{
  "model": "self-supervised image encoder",
  "dataset": "photos of plants, animals and fungi (iNaturalist)",
  "image_size": 32,
  "isotropic": false,
  "mlp_ratio": 4,
  "moe_every": 2,
  "projector_out": 1024,
  "lr_schedule": "cosine"
}
Rows from block 3 of a small self-supervised image encoder, named by matrix and row number. Rows with one number within an expert belong to one neuron, the router's apart. Each number is 128 + 24 x the weight over its row's rms, rounded and kept within 0 to 255. All counts start at 0. Numbers have three digits each. After the name is the row's rms in percent of the matrix's.
After each expert's rows are labels from the 100 images, of 14848, where the router gives the expert most weight on average: "top examples" is what is common among them; "patch colour" is the nearest of a few named colours to the mean colour under the peak. Only what is clearly more common there than usual is listed. The data: photos of plants, animals and fungi (iNaturalist).
# router: router (model.blocks.3.mlp.router.weight, 32x96, trained with AdamW), inputs 0-95
# up: expert up (model.blocks.3.mlp.up, 32x96x96), inputs 0-95
# down: expert down (model.blocks.3.mlp.down, 32x96x96, transposed), outputs 0-95

# expert 27
router.27 067:131105143151139158114168157097145143123163114122134128107139116132125129161090151107074091124099085142089090114128165153120089133139105140139096111164134088150106145122152083084134118120100139128106146110110167151139136167135107121129156136147089119153181136102141151108138101120134081130
up.8 115:184151125134100097150133139117113120137161142076126132091132102131122147106099127112120131134159073151095192131129050133144120109144147105151141147137126136133159107109126140106142155132161104173143154089114112155134138148130112116109116100141107086158163125102132146093127124170122147120
down.8 119:152133134154139111143107129123110083128138136089161124177101114140130175154130129127186102120142108152150143153171101073086129114111126145146164092088146139145105100153129125125175130143095185114135130156134145095139121129138140138141131123123098131158137112126126100134102128135120198101
up.9 126:163085146151167156119102127166115128113106179108139147130127173145101100184116167131137147135144154119107081110111092122116122103108136137121139091108107113109136127165119111119133136086130132102136109132093142164180138106088130101118151138117146162109143128130139141162124071169118141107
down.9 119:107126142108145099102132157125127096140114128161131117096131133141159159116111129151117131134161099074119152100106134098110148074137137136103114153109156140091119122160163101099113145059111127108108138112149093175133142113148154107112157121164140095143139139152157145141134108116180073114
up.10 102:091129120151132107129114122112142114122148145161136127126126098099132085163158143084153120095109133086057109150117176157128155141102134130119175094116136132149120145119149171103149138151156074124114119129168121135183155126133117116115110148132160139144149097097135088122096116114137126167
down.10 091:116147165137120124109161145128121135102125152125137176099132095144178160188090130117119177121164112140145140119141141133098093145127136134138119149113097132177137148166135119099158125124104118136078090093103133140128121079187128099110121160132159142138123156174112108118146153140122119123
up.11 099:096153142124115155098136160137109121132168140135117164173109169126142088150180133114125143137107164079161100117095110110117107092099120163103159119150137115152137132112121132149138117103099155127131089157127131145149140059124170082121133112124096150114113132152127149093132120161093119141
down.11 097:128094161099181086101131133157137146159098153153135127132116115138111156128144130140132093144122104137169134122121121129101140057132130145132071160139116147147134114101134119138152102140129158141118175124141141119136126145130090108072130105168136146150091195121143172106111127150111100133
up.12 094:111129075128092122155160130099133124113110153134148098167135152105125145099097143103148157166155154073156143138114095131144144114112105122138126106153123116149167147128081087153085142121161113108131109124161158128081140106162094120135158170170121110137100113118129177124106121129132109129
down.12 103:136115161095131115116144105145154126165152120127100169173137105111086139099111134106137132113141114087141163092151079127105124137136161086143157118105146129103104142150154116179174111156105108115129110085151126105136073109148129167139119116163090156125150141106135170141124120121155146124
up.13 093:153130123105130109167126116156138136155137170141117110139155086094111153163160091119163118101128104129118172071121110114120091135122110094194128103170127141147116154075118107148138074128136139111118157105125129145116104138144163104102140136129127141155098171130141143089147114109110135146
down.13 098:097115159121099086116097098106124096110101133174141096130111125108144149148100126137139150104077086128121159129066107113139100140096088162120134141104141115174142071107127135106110128151104102161143126109154160112121148095131135100126138098089105120146105109117128160145139148116137170123
top examples: phylum Chordata; class Aves; order Charadriiformes
patch colour: grey

# expert 20
router.20 104:111108147084131123145108127173117085144123098163075122103162134074123129171134155104149181113111132139106157091148102128155109130124127133082119113115146126151124104137116145129154145106151128154066134131135096110171132125123094161125141139097121122161136127154162171131101107115156110110
up.5 109:113120120131128121096182155127152122116098142115134142096113101183139112179192130092139151119077146142087120089097145123177161128139135084126127157157127092148118107133131163137111113120158115147065135121139131147132105135137131115122116139143129121130112095135110133100173120089153153129
down.5 111:169105159091116161152175108154128166134110115151085138152128152138130111129143139130122156100149136100124122123088119150135154081153089107101159127147089124174111141177151141125123158175129170134134115135108144154094101160152143111076145138117087118127121100152120143107156113119106111134
up.6 099:148157151125130087130165128127115093101157151142130136159129106094138146053127134127109112107165111120108147152081118077100075165124126142150131120124126093128122138163102126111150153127143112061113146106138128151122144105138123111147151167134119163129155145119125187150118101114151124142
down.6 106:113122089123092116174094193111121148097137106109129131128154118130146142169120142086149152099127152110166129076137151130090129105104114143161087091144161137130080093097130135150135124136154127130158125123148125141127102090150119110121142134133139165123121069159114136119089091139128141101
up.7 108:128101123125100161093120113148139155144115165057170108122136111156168098129119123148094092087153138154140110132161134131119088112120130107149135146090134110142089123146103110131134108147123145137131115110180142159120101118126165150104162102130158106160127159143127135131146158089066141118
down.7 097:132152113151130131191155133144150182161158106134168169122150107113106121128101133129138128139113121125134110159118152134119059107125175136123195132128103143099109118155105107152112130099143129089100114091132123108135181159132098151151091099125141140136140091145151129123091140123134124134
up.8 113:151138152141126140095161156126151143131099111090146113125137175154135132075152133141170150100123130132157094139100170171132147150144152109137145152110156130124152124165114110125058141120166141108116139096143120107102132090136122128111098094143142086113123144142094100130120096131109066112
down.8 101:132105119123117138153191124097133126140111112121122137158091114106092086084138126118083145141121161121142141114135130134190100083137110141128120131134133164127082110102104136117132084139153143116146111140116130099144135141155129153077141135110117170136129142070163151113188131110088139123
up.9 111:145173102125113112108113138118141111123138039094122146167088129148110190125110130120140151103115138146151128139118098129143137121105134110127143136093159130161138158102123125131171131106114173100155126154150124154147123131142139158147097090090112080115138121140117150097108127150101177112
down.9 126:135142103148093093155134146147125122102099111159076113128140143079159108180109100141124144168144109101113152134131111115128135086119127162107169121110096119196163101142126144165176104134114108122086129125124156131123125138136157118102160121151114112120147106094102127134138172109133126090
up.10 101:129169110110076151154141117132111158144137128102146152148105116145162089144127167109137125139108154126126160086115138101144090144128098091113130155122147133151129129065117103125137121145104128134060121105137144154152108128162100136128119112149165115174124108097187161110150108105152105126
down.10 105:100135124137131125124156106114134149120152102117146131136146119210125105103125131145105129123142093144116085138108148146070136100145124122119146101122081124151109149135124127143127135187104109083091151155132169122098083171113102132114122133127123110121141151152088132098170126099155126177
top examples: order Passeriformes
patch colour: white

# expert 23
router.23 067:114124127144133178140158136129114145160152135111126119107120161155145129151109135147100122087115082107093139106152187150157127132156120155163129094141088093122123153158132118126087114110108157108089130126111102091126125177118128164112136068137117100169125121123149135143100163117131077127
up.5 099:122108124124121133108104112151127112143126168141099139135134112115156132104117141182178123130154125150122160105131125106092173101126105138098134159076140120120109127087149096137090158163123135084160208104126105139106142105126154099128135115127130169154119141108120087169117109099140118154
down.5 098:164147103110118128104145079102141097094125108167100140113113098126167141111091090116140070172114133165126107066125162125164135144116159108142128145126125139107095105122091148123146121135124138151112143136123109089097143170164101157147084132141150151122170128144137127102136124129100126104
up.6 077:135134180139119096127137101123118126159107134139187129140132116136078075118085137109123125113116136144117110140118082140071105120145112134136126101142110112171119127135132136119137120142166135152140158097139140092161137146138129096104122146148197134117104127149133072114135101173101164167
down.6 076:111134125084135141158122077085114126116115116084123142157126080123140174105151110146113089106141118116146132151126093104108097143146121146133143126113108130143118090131106111153096141128110123121102110157141077081112142053144123109119102132113131156078097128138159162121162149129132092139
up.7 099:135122124116158134151108139120122116086111129118129152124133180155118132120076126101132163142111162119187151140161111121151160134118136147092135132133109160102129106122205114094150145088120153110141116066114134083121133147120116134114104080080123144090157162128131155132114145128142140125
down.7 103:159126134096123124098077142136123091154138159141143135144147114066134096100090155165179156134133088121121140127112133137160128109158129152181130137095089098111156128096116121121145123098179159140147082109124151140108097119087133137126146134114147102117117096106134163155138130119099136104
up.8 096:120173123122132155116195115157109118096137150137169136121103092108171104158145201116149119123150161136084128147174079125171137116091160160103109134126135128144153116132144111127141105139145155144098097101115103120129123106124151125120090109110104127107107139161125122123125101101106113104
down.8 092:124124118099140145105114114114110100116113127138133117165118125144137142160126138119172144110125132115097179152080123128085140121120148175099069094094166125069112164111125140079151131135136101119152155094094142103141171094131091119116137130141105098121131135149117127127141112142129117062
up.9 074:094135136129138107119113119106117106157113111157148146131151138112126101100078115124145157143165113148067163130131126125077110133109131112125117124129139175104147124164151169150138121106176132115107111187111104102140080096142132150112101154073115122109178128157129141129150157109157132143
down.9 083:104133122125105131126139106124118138155105106102094180147125102119139152141192139099152168153145125089132131147085129153121133148129082075145126174158113116123124084176099113131137133099068090116103104135089133140083117150121097146121142132117103137103127123110159127116139149128125160141
up.10 109:129128147120081139104122153115131109088139139122076164140070147124142164120146141136109138128133112139153154120129140123135117087142131126151137118114153089119154155108106092160070132105102156082144156104155152121110156115169131146145162147103120121112087122089172118154091172151118135139
down.10 116:126075091099137094146116096124119138153101127124120153091164150151122168120150104105125145139094124166137109093138165161126148164163136141138081148163157156118089136131104137122138116171128115159142148158108121115143087138126102165155138140112139160134100114170118154111169152135170131146
top examples: phylum Chordata; class Aves; order Charadriiformes
patch colour: grey

# expert 17
router.17 095:113114094160161086205112125157141156140128094132091142109115169127119088127133120153144141140078129145131145123141097129111147134137107109137076110179096116123120099102141118163139161141139119142092157107139104136113095120108132130094140117146167149098095107138152082104105146137127104124
up.8 102:110110161147128126122133120124156186117114158146152148157169152095126100136103114123112089116134136100122123075122100157131118142140187138155135142128124166103124144121087144159090096116145134097133129110111158114100112144137134118086174172144102156116105120127112119154151146064113155102
down.8 102:140123131142112099125112135106114141157132125075104195141123130072159138121137130084091101117107133122088155111101139126146114145138154110134116132102107119127157165151141120131140160148145145100154087139107126149107118095115118157130096129148105137145169162166170070076147111126126152111
up.9 097:099145095127087153150143101184150148131142094116136128119095129099134071164079115169098094123112159118101135114125143147121085150113156078149132121147154138130139124155136120098119127149133144111083131160083101148142138154137133102100111153111165141163105146122164164153141129128124147133
down.9 098:146119168136131095120151172145151148132143137105137156124118085115105141136150162085130097136090084148140105169133142093137118150136165087123146165102102094121139161155119124110100119144127152091145142109117134134112152100083135165103167156146105087138161118112111123156147115119154147177
up.10 107:135113093121110198201145108109139125139136128093165124127112093117157132105143106118129142082155106123140156144091141132109129123144171125120122111138146112086109125111159143133150164121108124109106078101153145120164145102136088155114135145139098142144106130189138142169113102121108107134
down.10 117:117133109112164120098136128154090177131158130110107096093091078130134110135106116113146147126099138142190121099121133143125113163146123103153160114133125154141155148138111150110084138115116112111135149102105132130092114130157164096104094133099134102112116166137144081101131122141063084145
up.11 094:138118083104116156146137115163132076155132141145140142161161134125095141076163131097121158146142125099131102117172125103117138115119133126095164111118101085138147098159129138125137094115121117134165110187130136156096120126120189148120127142116136141133101108194114166126123127102111108096
down.11 086:143149114113146132145152146123146120145130111151146126146115138111163135124115132163131125144166126127105105111148127117146183145158177133153145120140141126118094171149166145160108160107088142117150157178152104141157130126149105175198114098100132115183157146088103124135115103153131096143
up.12 110:093123145109122164152099116129117110183118122134136127202154124123102093117147117116120124131138135167168136073100103115121112110133147116113119108133143175100132137135128116164137137129163126158173143124118103143106172176088160087130114131097117156115113151146084091099124153119135115135
down.12 111:146168106113146134147129189109190132134148121091090115099158104103124154149134127118145125121112146130125126154120150104139130117166157193157140152126117147125112139101166126171136138150141137103126065160118107117180121137152100112131111118134175122082116144136114128111155163137145108113
up.13 101:137123117050129108116124132153153163125163135113113113139123132118129084118118124151156130086137109098147082110151131127089148121140081123115086093110110109156143122131125148130111124127172137165132132153117145093154121147196109103144116128160152127085146138164117126132112111152125191150
down.13 099:133126145071169136139126098139142138121137106170155155161159127113096143154176127147121135127121117147121134149102166102110089156100104108130138137127178087106129092132128128090135188094136144128122084117147139147118160127142110079091105155153125121131144115119155169116147138100162133161
top examples: class Aves
patch colour: white

# expert 10
router.10 088:135122089154176117120123099178136099118134083161094145165106149163109149106145144122155109150109096142123127141157108119092115116071089156142117138109140092144165112115146158129164100148121119188133118122131120080130116115119125102142138138107121129086095123136102139162088146145148147114
up.8 094:106129157165115135162112135096105109148154089112132105144188107123145171130125106122136134120146084180117116134154132090153131128137143129094120139070175132145081181130113133110143103137122127111126121158171162118124161135108161114106147131154080133124123084140106153125113111115123092124
down.8 091:147154096154099124119125139166143122103095130203153124145088111119135098121129095150108132155137070085117129100088135132149155146170119158154122115121111105127117151123169116164128114176138129108153097165132181136144133140147147098131187114135147121097130142162106139122129129115128137126
up.9 098:084125137149108149130117147121123113123129116129182147094109195106138097159142101146151109134147145122141163152141140138112114110174154113145092103144173153068123095136077144111116112090136166130122155139093097093137093150151119123149134124092146122125099153131122083143123125156144126129
down.9 100:125117158098119137161089116139149142114076152141154154146112130172119131131153131145126078090145149134124171090129097127149109081097145099149116134119141147101097123151088137091143123149146150101133109083138103144104113125127153134157095123148101088073150132152163137126153150165119112102
up.10 107:113122142106164128148122155119157146113153169104176144113150122197163136106106106144101142144127152112131148131130127109114128118078075145133149106181079118118138129164151153141111106111128169134103107120123123139152141144117042117115149117105119116137146113103129110131114104093111148139
down.10 100:118128045116155164142152106138141082137136121117112132169172076153122084118138100096149151150146147146141091087118109119095117147148157122110106161121145119152134098155123135118146128087194128129144131128134117141149180125117140144115115124133124158146095137129128131119148157142165131154
up.11 108:095130128127139095140109182153149149147105108131097124131154118112121158159151127105126135093142132130129134088154093111158148167108136119075149118076095153111111137138098102145181125102146193098138125114150113158133123111182102167112123155096120113088137119156129118106137143132111150126
down.11 128:077149136150138140132138110138150156115117111125081109137124161113174118155160128159149098126151119093133192151110151099115161117100109135089155115139118106099141120110084110147115086168136121158110127152135153140161112143170142140106145103172113129097137105147105117166148108130120140081
up.12 087:150141139154109094168095118101113178106169141131159148104140136169113137154113166136111136099163149114127166080141102106108107117151113137121133119118156136093107145139131145095169123139112101095120161105135157155148100142138141130108107082108142142143094089114103094126136105128135159186
down.12 092:184099146155123134126095171112148108144111137135182125115120112143134106093124100109128154118096099121113125179115074150116143072143161111119149126111131140156139159119100139105147136162119135129091150093119137093100136133117171145141098120097109136096129137115103124091113157113098102079
up.13 109:158123160119151092147165132153110111137130137081173130115099127114154113107108106178174091134096152132122129143135121110160119122103131121128138104114150090102150161135121144113121099118157144141213146142158113132077135133107141133112089135156134123157105115110107079168131144101112125137
down.13 105:137086107145122149134097149115151144125154115145175128145111119138124130084115125137104103141138109152119095099108143154127092158161108074108195120097113103142151117068132145113123072105118146130177152178130145125143101136121117130150116145160118139156111089140112131166146139124126125166
top examples: class Aves; phylum Chordata; order Accipitriformes; family: Accipitridae
patch colour: white

# expert 1
router.1 080:146112100105163071150100087145132130124121119109122125111132123156158149115139164137134124126147096093075130141135113153130124144134163140150108079153118106098118092147093163130119101180122103107144098081081101098141111101120128147163094126151162161140162113154149136144133101149126129152
up.5 094:126138110121100108160131130070159125114098133079187161131156131122136155135117147121123119146140093104146144114121124094168126114109112152155154115156151140097085135140124131170146077154115132117097106173169127119092130164114136134087153160139120100192116115108121102132137117144122147117
down.5 091:159121088138120146129176093130109116134143083089076122144099116105148139119120137120098110120153141125081065159097144105142147148138128127140112164134133124161090100100138125107123149138127188112109179155102128124143114160103131124148129146173129088157124113133130092124102149127147149157
up.6 095:139155124110102106080174115119102128109124130124124138123157144076173112117147139164095139136122171154134154120133107086104111134171146094099089171145086123123153149151137143142135151120142144095137163092123162139125148090088105151126127117138101118105124080154149124147141129102165154103
down.6 089:114134149104151107164111103121109106107126102100147128145155146128119087106123128125126138112161143148194158096147150114113110157128083168109113109121131152109116193102146126195141149117143106081153177133096098146149116155123139152126107125129133130102121166118098152132100117134166119144
up.7 094:138131154099099134178118071118114129113140127138124148100122150124112156111150111129131098129116109139103107121111139133116080132163125164101161117120160082152197136095086151089174156113126140127128114165143140083129132128085123127115159118119161138169125143138120126150091145126109165162
down.7 098:151171121114130139166121112113120115196147083129098165147129149121140134106128102158096178115135134135168125154137129145099176138134133100086083146183158124149097137124127109130177113125122111127131128116179086101132151104095127128117124091121119118131093102102132147136134112100135102151
up.8 113:142152058131164171122094122130158104178126162132133130157129133171119120142119143118116101164113151164113147144134169106134090081123170126119140094099150138088153125130147125111117155143116126103120095122146106082115120110125081138127122151107141166154106121085116102143131096120160146132
down.8 108:138174133135145101118173148105097130114117142109059119114115115067088130116144138161101123139130106151119142173127130145156153115113146137097096114137129138129138131069129065121126131132143089148143150132143160085096160123132153103122125112132141125122116128128092091124165122102123119072
up.9 075:142107117123122119168139128123131114150116107138104135203073123153102113160129080162128111151104122160095179135125138139146124128116137100144085144112151128145143115129142119119115171145120130104087159097123089112108102127122129124116107135078150160099156164136152192125150109113106121149
down.9 094:145115110091140116108118084093157122091083103105136148130160145128146143122131107142135148117137141132162143186136151175139134101114162163115115138147128089099114166098126116112129098136132151118139154116102165106127115177165125149119161097108127147167149123112117147196154096122109098121
up.10 114:113149107163105106143141143155119123099105135155149139076101141102154157153130126131168129103117125115143134106149124138162095116115154146128134130052097143161129154168097143151110170127135096127162130144092130110110128127120145109127094112154124103113139188113117126128153061104107166142
down.10 102:099150104068165148107108121123144152144149120139134126167125139130124159119101156135097108124097139120131077117132109114115102108123158127113167182114111128112132159145161097110133108085128119150154158136103115114154125121147175083120109157139126097153111100105123080089170124092158107105
top examples: class Aves; order Passeriformes
patch colour: pink

# expert 18
router.18 082:090126078112165106119149104146079104132167133140124138143129143185142140093143151120103101126154149107095176136118091115097130173171133138137112115125140106138081094146085134093153125094172122135130123100123116115158118124125140134144158104127121127100153185114139142127113164125097127134
up.8 095:147064151135104150117148126140116134115139132116147123130181126104140118138080146124118067108107122149093103118144119118068119126152131167122162123141131132106128152135133165108135108148095104169129149117092106123106143103146167159155124146117184084131135155098155156124111139092128137170
down.8 091:087159100097159113133127187174126119109122092119150069140178128160165130148150108125141135177178136144111128122142158138129114108130100123140145144152121127129167105114104171104142133116107152136128102139120105123116126122112121141154111090132139134152132135110144140166104131050158111122
up.9 088:111132146120138103070099120096168107123134184153108139132103147135133083132157097106170088136137184111120124139101165173138165126140132173131134146121148088163126164123138138133118101143143133167099107114128163098094148122105116098139121104124151098119153115116093119105131090118133152131
down.9 097:111102122162089170073114090083128164088144120126127104136126120113134128112121095115150104117142136101140122108110129149102128133122117067101116146128131122109154136137115092159100101090088118137149137134122131148134123163146122122161140128169144070107110157111124137183126151099072113097
up.10 105:147099116148151150139130160119131110148123148176106126088168144180174137097165107121144112116134109148126117109079131151090112144101126136127109120139107157131136113125151116112126132094093093112105129101124143098137116148185166127075095147133097161120117142146169133085116095172128126137
down.10 106:128160133164118102124125104145113120149099160130122154142147116120138143111097129113132107127165126148154148117116128113138164127135114122166157134115129076166131180181144094120100121116129140114139152128163098134128061117171108100128093125074107138095166115143126140117151162077096144097
up.11 114:112146137174137137124108099145122088110094096155149135142085151142100137097122085120092137104121116118150138128158103157089150138094132129135130121118125090137152153148166137093137122117122153149134176124096076146129138141130119110108078096161134141116109138140192137112142140185169111129
down.11 109:138141167161100102086136186100113113105121133124143144085160136135152072128145150125113108134096162104147116138104133136127100141125172104149128164141147115056113153104146131144124129111131115134115140126105144157124166160112087098111150132073139148089126090135121105124138124100157120102
up.12 112:148168132112089101147116107117156131125128049153123067133142143156129134104118133164167112136126102153172101129124131117149121117111137116135132121111117107124156167134159126127157111094159172157143153089187134136140115133156115103111126158099124106101143131103136112127061114120144143135
down.12 111:120116075144134158148135111124100151085125113161105110104115131103126120116167080117084119130172148156139141168124134165127135097112128087138095146109116086149152124116155121162120141146121100180115114182138173144138091110140143143100162100120120178137115143166128131114131116114157146124
up.13 097:129132125112192139100140117102137162136145123119170162132094119110156140117155150159123115139165135165107143102123095115135159135115108137107117110146115133086119146125092131098126094118101124148115121105097141130130110134165106163136093153174127117154149118086068142166170153129067125120
down.13 107:151106115105134124110136133159176103124129135105154159108139172117160084171126117146123124105108124129118144109124148116134106094114125090130093167145151128145132128121148124113166141090104114138174161157130115156192107083109145122147127165144122100110156122099132091100175129140071135139
top examples: phylum Arthropoda; class Insecta; order Lepidoptera
patch colour: pink; white

# expert 16
router.16 091:150138079156146159112160111174121170156086158156161154121116130130097144146121189126127134137123153162108142132171132124095107115131133157149114102132104095128120110168123106105099127097117088107094094090144093116137129087122148120121150132110125167139153144144108144097106161143104161129
up.5 107:122149109125108071137109113141105105151124154171128177158082116148131076119137091130111140172143142164143099114091098144087165132110142143145174122124151140113100111154122105114113088135118108122142116129137109129110142144154154065133131143135138135150150070150123131124174153124145127111
down.5 113:136131059120160157114148099133137102149183135130106103117085139105111142160114124131113110121138108156158132165118133122132168113099109134110153154165111133128153159160146154108155154144114096150162085117136185132088151164128139134123125111135082131126126130125112155089090107120141174125
up.6 095:154142115090131126104124134136115129155123134137114187159136142122142112151180096142151129163156125156113160116101149141130128113152168113101132153151147115140116162121105076104113109133080146145126143091115122128108128168131111106071146110096138146065127144101098162097128149086158126126
down.6 097:111161107096126137136146129180084114117130116089130116144136141149095163071167108130135096139137126134159108176141147128106089091150128117116172142119202138142120124135104149137126144137111136155122121104089129164138126123120124076128154126128111113115066113116109122124115143164161127169
up.7 099:107104130125114153150157138131119115128092139117148109112067140170121183123164134122124139128094117136101087129151109158128130106114127133103112142103143114187157155104116093132154112119147195118123119130128150134100110139154076112130110138110144150153149139146133133186115114116059134115
down.7 098:184095127144105136124108120128149102105146126152137146135111111130091099112125143103132129154138153138113093148150148195204147113166103093125164152141116141171111122151123128143143162129091130091095169126105135131143134148113179124131169145120127133117141138126173131125136116166160100131
up.8 102:111104146099127130059131157138133082159178143137125133143149137096139134118106117175161111093089134161141093096088115124122098138097101166099151116145093141166116134144148155138119160103093127145135091136146133139106151143129075147115141138142136110138168156153132171119126116125112103119
down.8 110:120144120159113137110130110119094127101134094121134152137154188147164128111097115089130151133122123099112150086158104188107149131109068104146148133137128135117143146096112128089132123088143135127142098120144127107186123119139099111116148168156168089123150132152107090117109139156149174124
up.9 103:140122161153137147156085120150121134155066144109153132079122098105158122140147139073094122097141121139147129122117172117148167136125123114132123114119129127152124154146129150097140148159141120101171123108096149102116116107133151103099114148094064151124117128136135103141112133207142153146
down.9 114:093133195117127117136116152143122103120107118116141105176100142095113147148129111146137099181117142110127124159123134111150122181111164137142102093123139118107100154131092169109146094126138160133165130051127129107094123107126133119104120150116135154132156147134112159158140143169116137082
up.10 103:131098093096084110093165115128086138148132144190141127135083165133123117126130135139110152137130087125144121125153167122174102141112139151103094156130143143156124118126161152132118109163162132143144125132104112144109101121162154090126185156092110076128101147101102145130122110094135147114
down.10 102:156106119105125089092151127127076092073146093108131128146093130135125177130096147125118114189092149124107106145148143107132133112154122132148120112136151140124139109128119081115132158148119119112115118083100136126171140154169134144084138120094107099143081145112116130091108078125137155131
top examples: class Aves; phylum Chordata; order Accipitriformes; family: Accipitridae
patch colour: pink; white

# expert 14
router.14 089:145090085127139165109115094146123096165121113092163086101144122113180161129104122116126125176129128105090155141153134136131097116155110141126112095115082126147153081155106132143098152127142077101095110142155121110150114148113133135169133142127112101121097145107115158107127173108100110136
up.8 086:129103132121121102175157126104118104099083138110137141108149120131142094095150118132129104124112118138114141126171116104142207132141141128154111111139137101114125141118148167132181146138133138174140136165124135116156140116125162077107085123085123123186090122125126162111129131116084172138
down.8 095:131103115132131107125138096167135138127109102118136152115143169138083125121075120160120111156122049135120109134122114149165159148144134086174096105090115121094115128122116141133129174157145127102138119130124114100116140132061123103128150152095171134140118113143130103145175110116120087137
up.9 095:117137095159118122149127092131147099188120145137115107155143139116132106109132089144095106124068115166125155139077147097164114125149113138135155111089143136167168086110088146126101124109146127184177143158132158140115118132144109121132137141147122128086122088101150139159129131111107136145
down.9 085:154117130126152115146109120095125140147125142106163126101110140118163142121109121131160095113094146142102080105147151143092132111086135134163120116165111085123124104098129104089127105121088131105153179183196137121125184127077137117118123104160117101125133126135143110109115124131147105093
up.10 095:120111097142114129143111150148106124115089136147172142082157113126142128134080135127160125115152122136144116151097136088129197125106109093144129089089134177160138133111142135174148124131097111109116133111159109111117113132130157142120140167138162105117114127117199103111119157122143118073
down.10 090:127117180097148115119137147128109099099146112160074133144137135149139099131095145089099177121122143122163084120120140103120145129163084137152145150099132128111134124165107122152095093106108120074169156128142160109098164084132099134123132113078084111111146151143132125135099113137142137134
up.11 088:141117129142156114114111164125127108104099099147158137133126074111115179141150154132142144159126104091159148149120107100145095116144132104145154117155119135155102135079109103161061101141123135142115122096118170160112146196142149122104136113139078153114121099149163131142119148131110139109
down.11 097:130131162109131141129142116099123146115168120108149139121110133156085080123118185115069167116147174176106156132139109116110109104118110109102167147156121139118085154096114145161137116144162136095143132144109087142111137106163132126156103130152105134144086137145095135122068128121115128114
up.12 102:150109157153142118143123109136093123086104166159154126113132151114129089139122161127153122112106112084094117116135147111145130104123147149141155094102140150128153102153122121125168120165092134056098165120109149157136128121113115149142095131162128154133138079102128159173149100091115176128
down.12 100:150140109170128103094134124116091084128128107123154137121163125109137117104109129153131153099098110126138119160118153156137099095142109111136159139148117078106088120105096190102071106134081136094155127126152147103071122139139096111122148145114147121124125154097126165143124112164149161126
up.13 084:095113136118163134149128125141193104136115118145119097096177083105125117108128126119094122163104089174119110104097150118172140147131099100128143131124132166117135140102154172110138117130161123139130145094135102141077146149141101144158119113138165136107170138082100103143119124103140142172
down.13 086:175138088151130100111091120116122150135191113137176119105116119104148090081076145088132135122134139125153170159123120118123112089118135156118124116172141115117157134133162114100138120158182099129142117145164142130147125140163132126139123162105119115098100133109163133099126138088153166113
top examples: phylum Chordata; class Aves; order Accipitriformes
patch colour: cyan; blue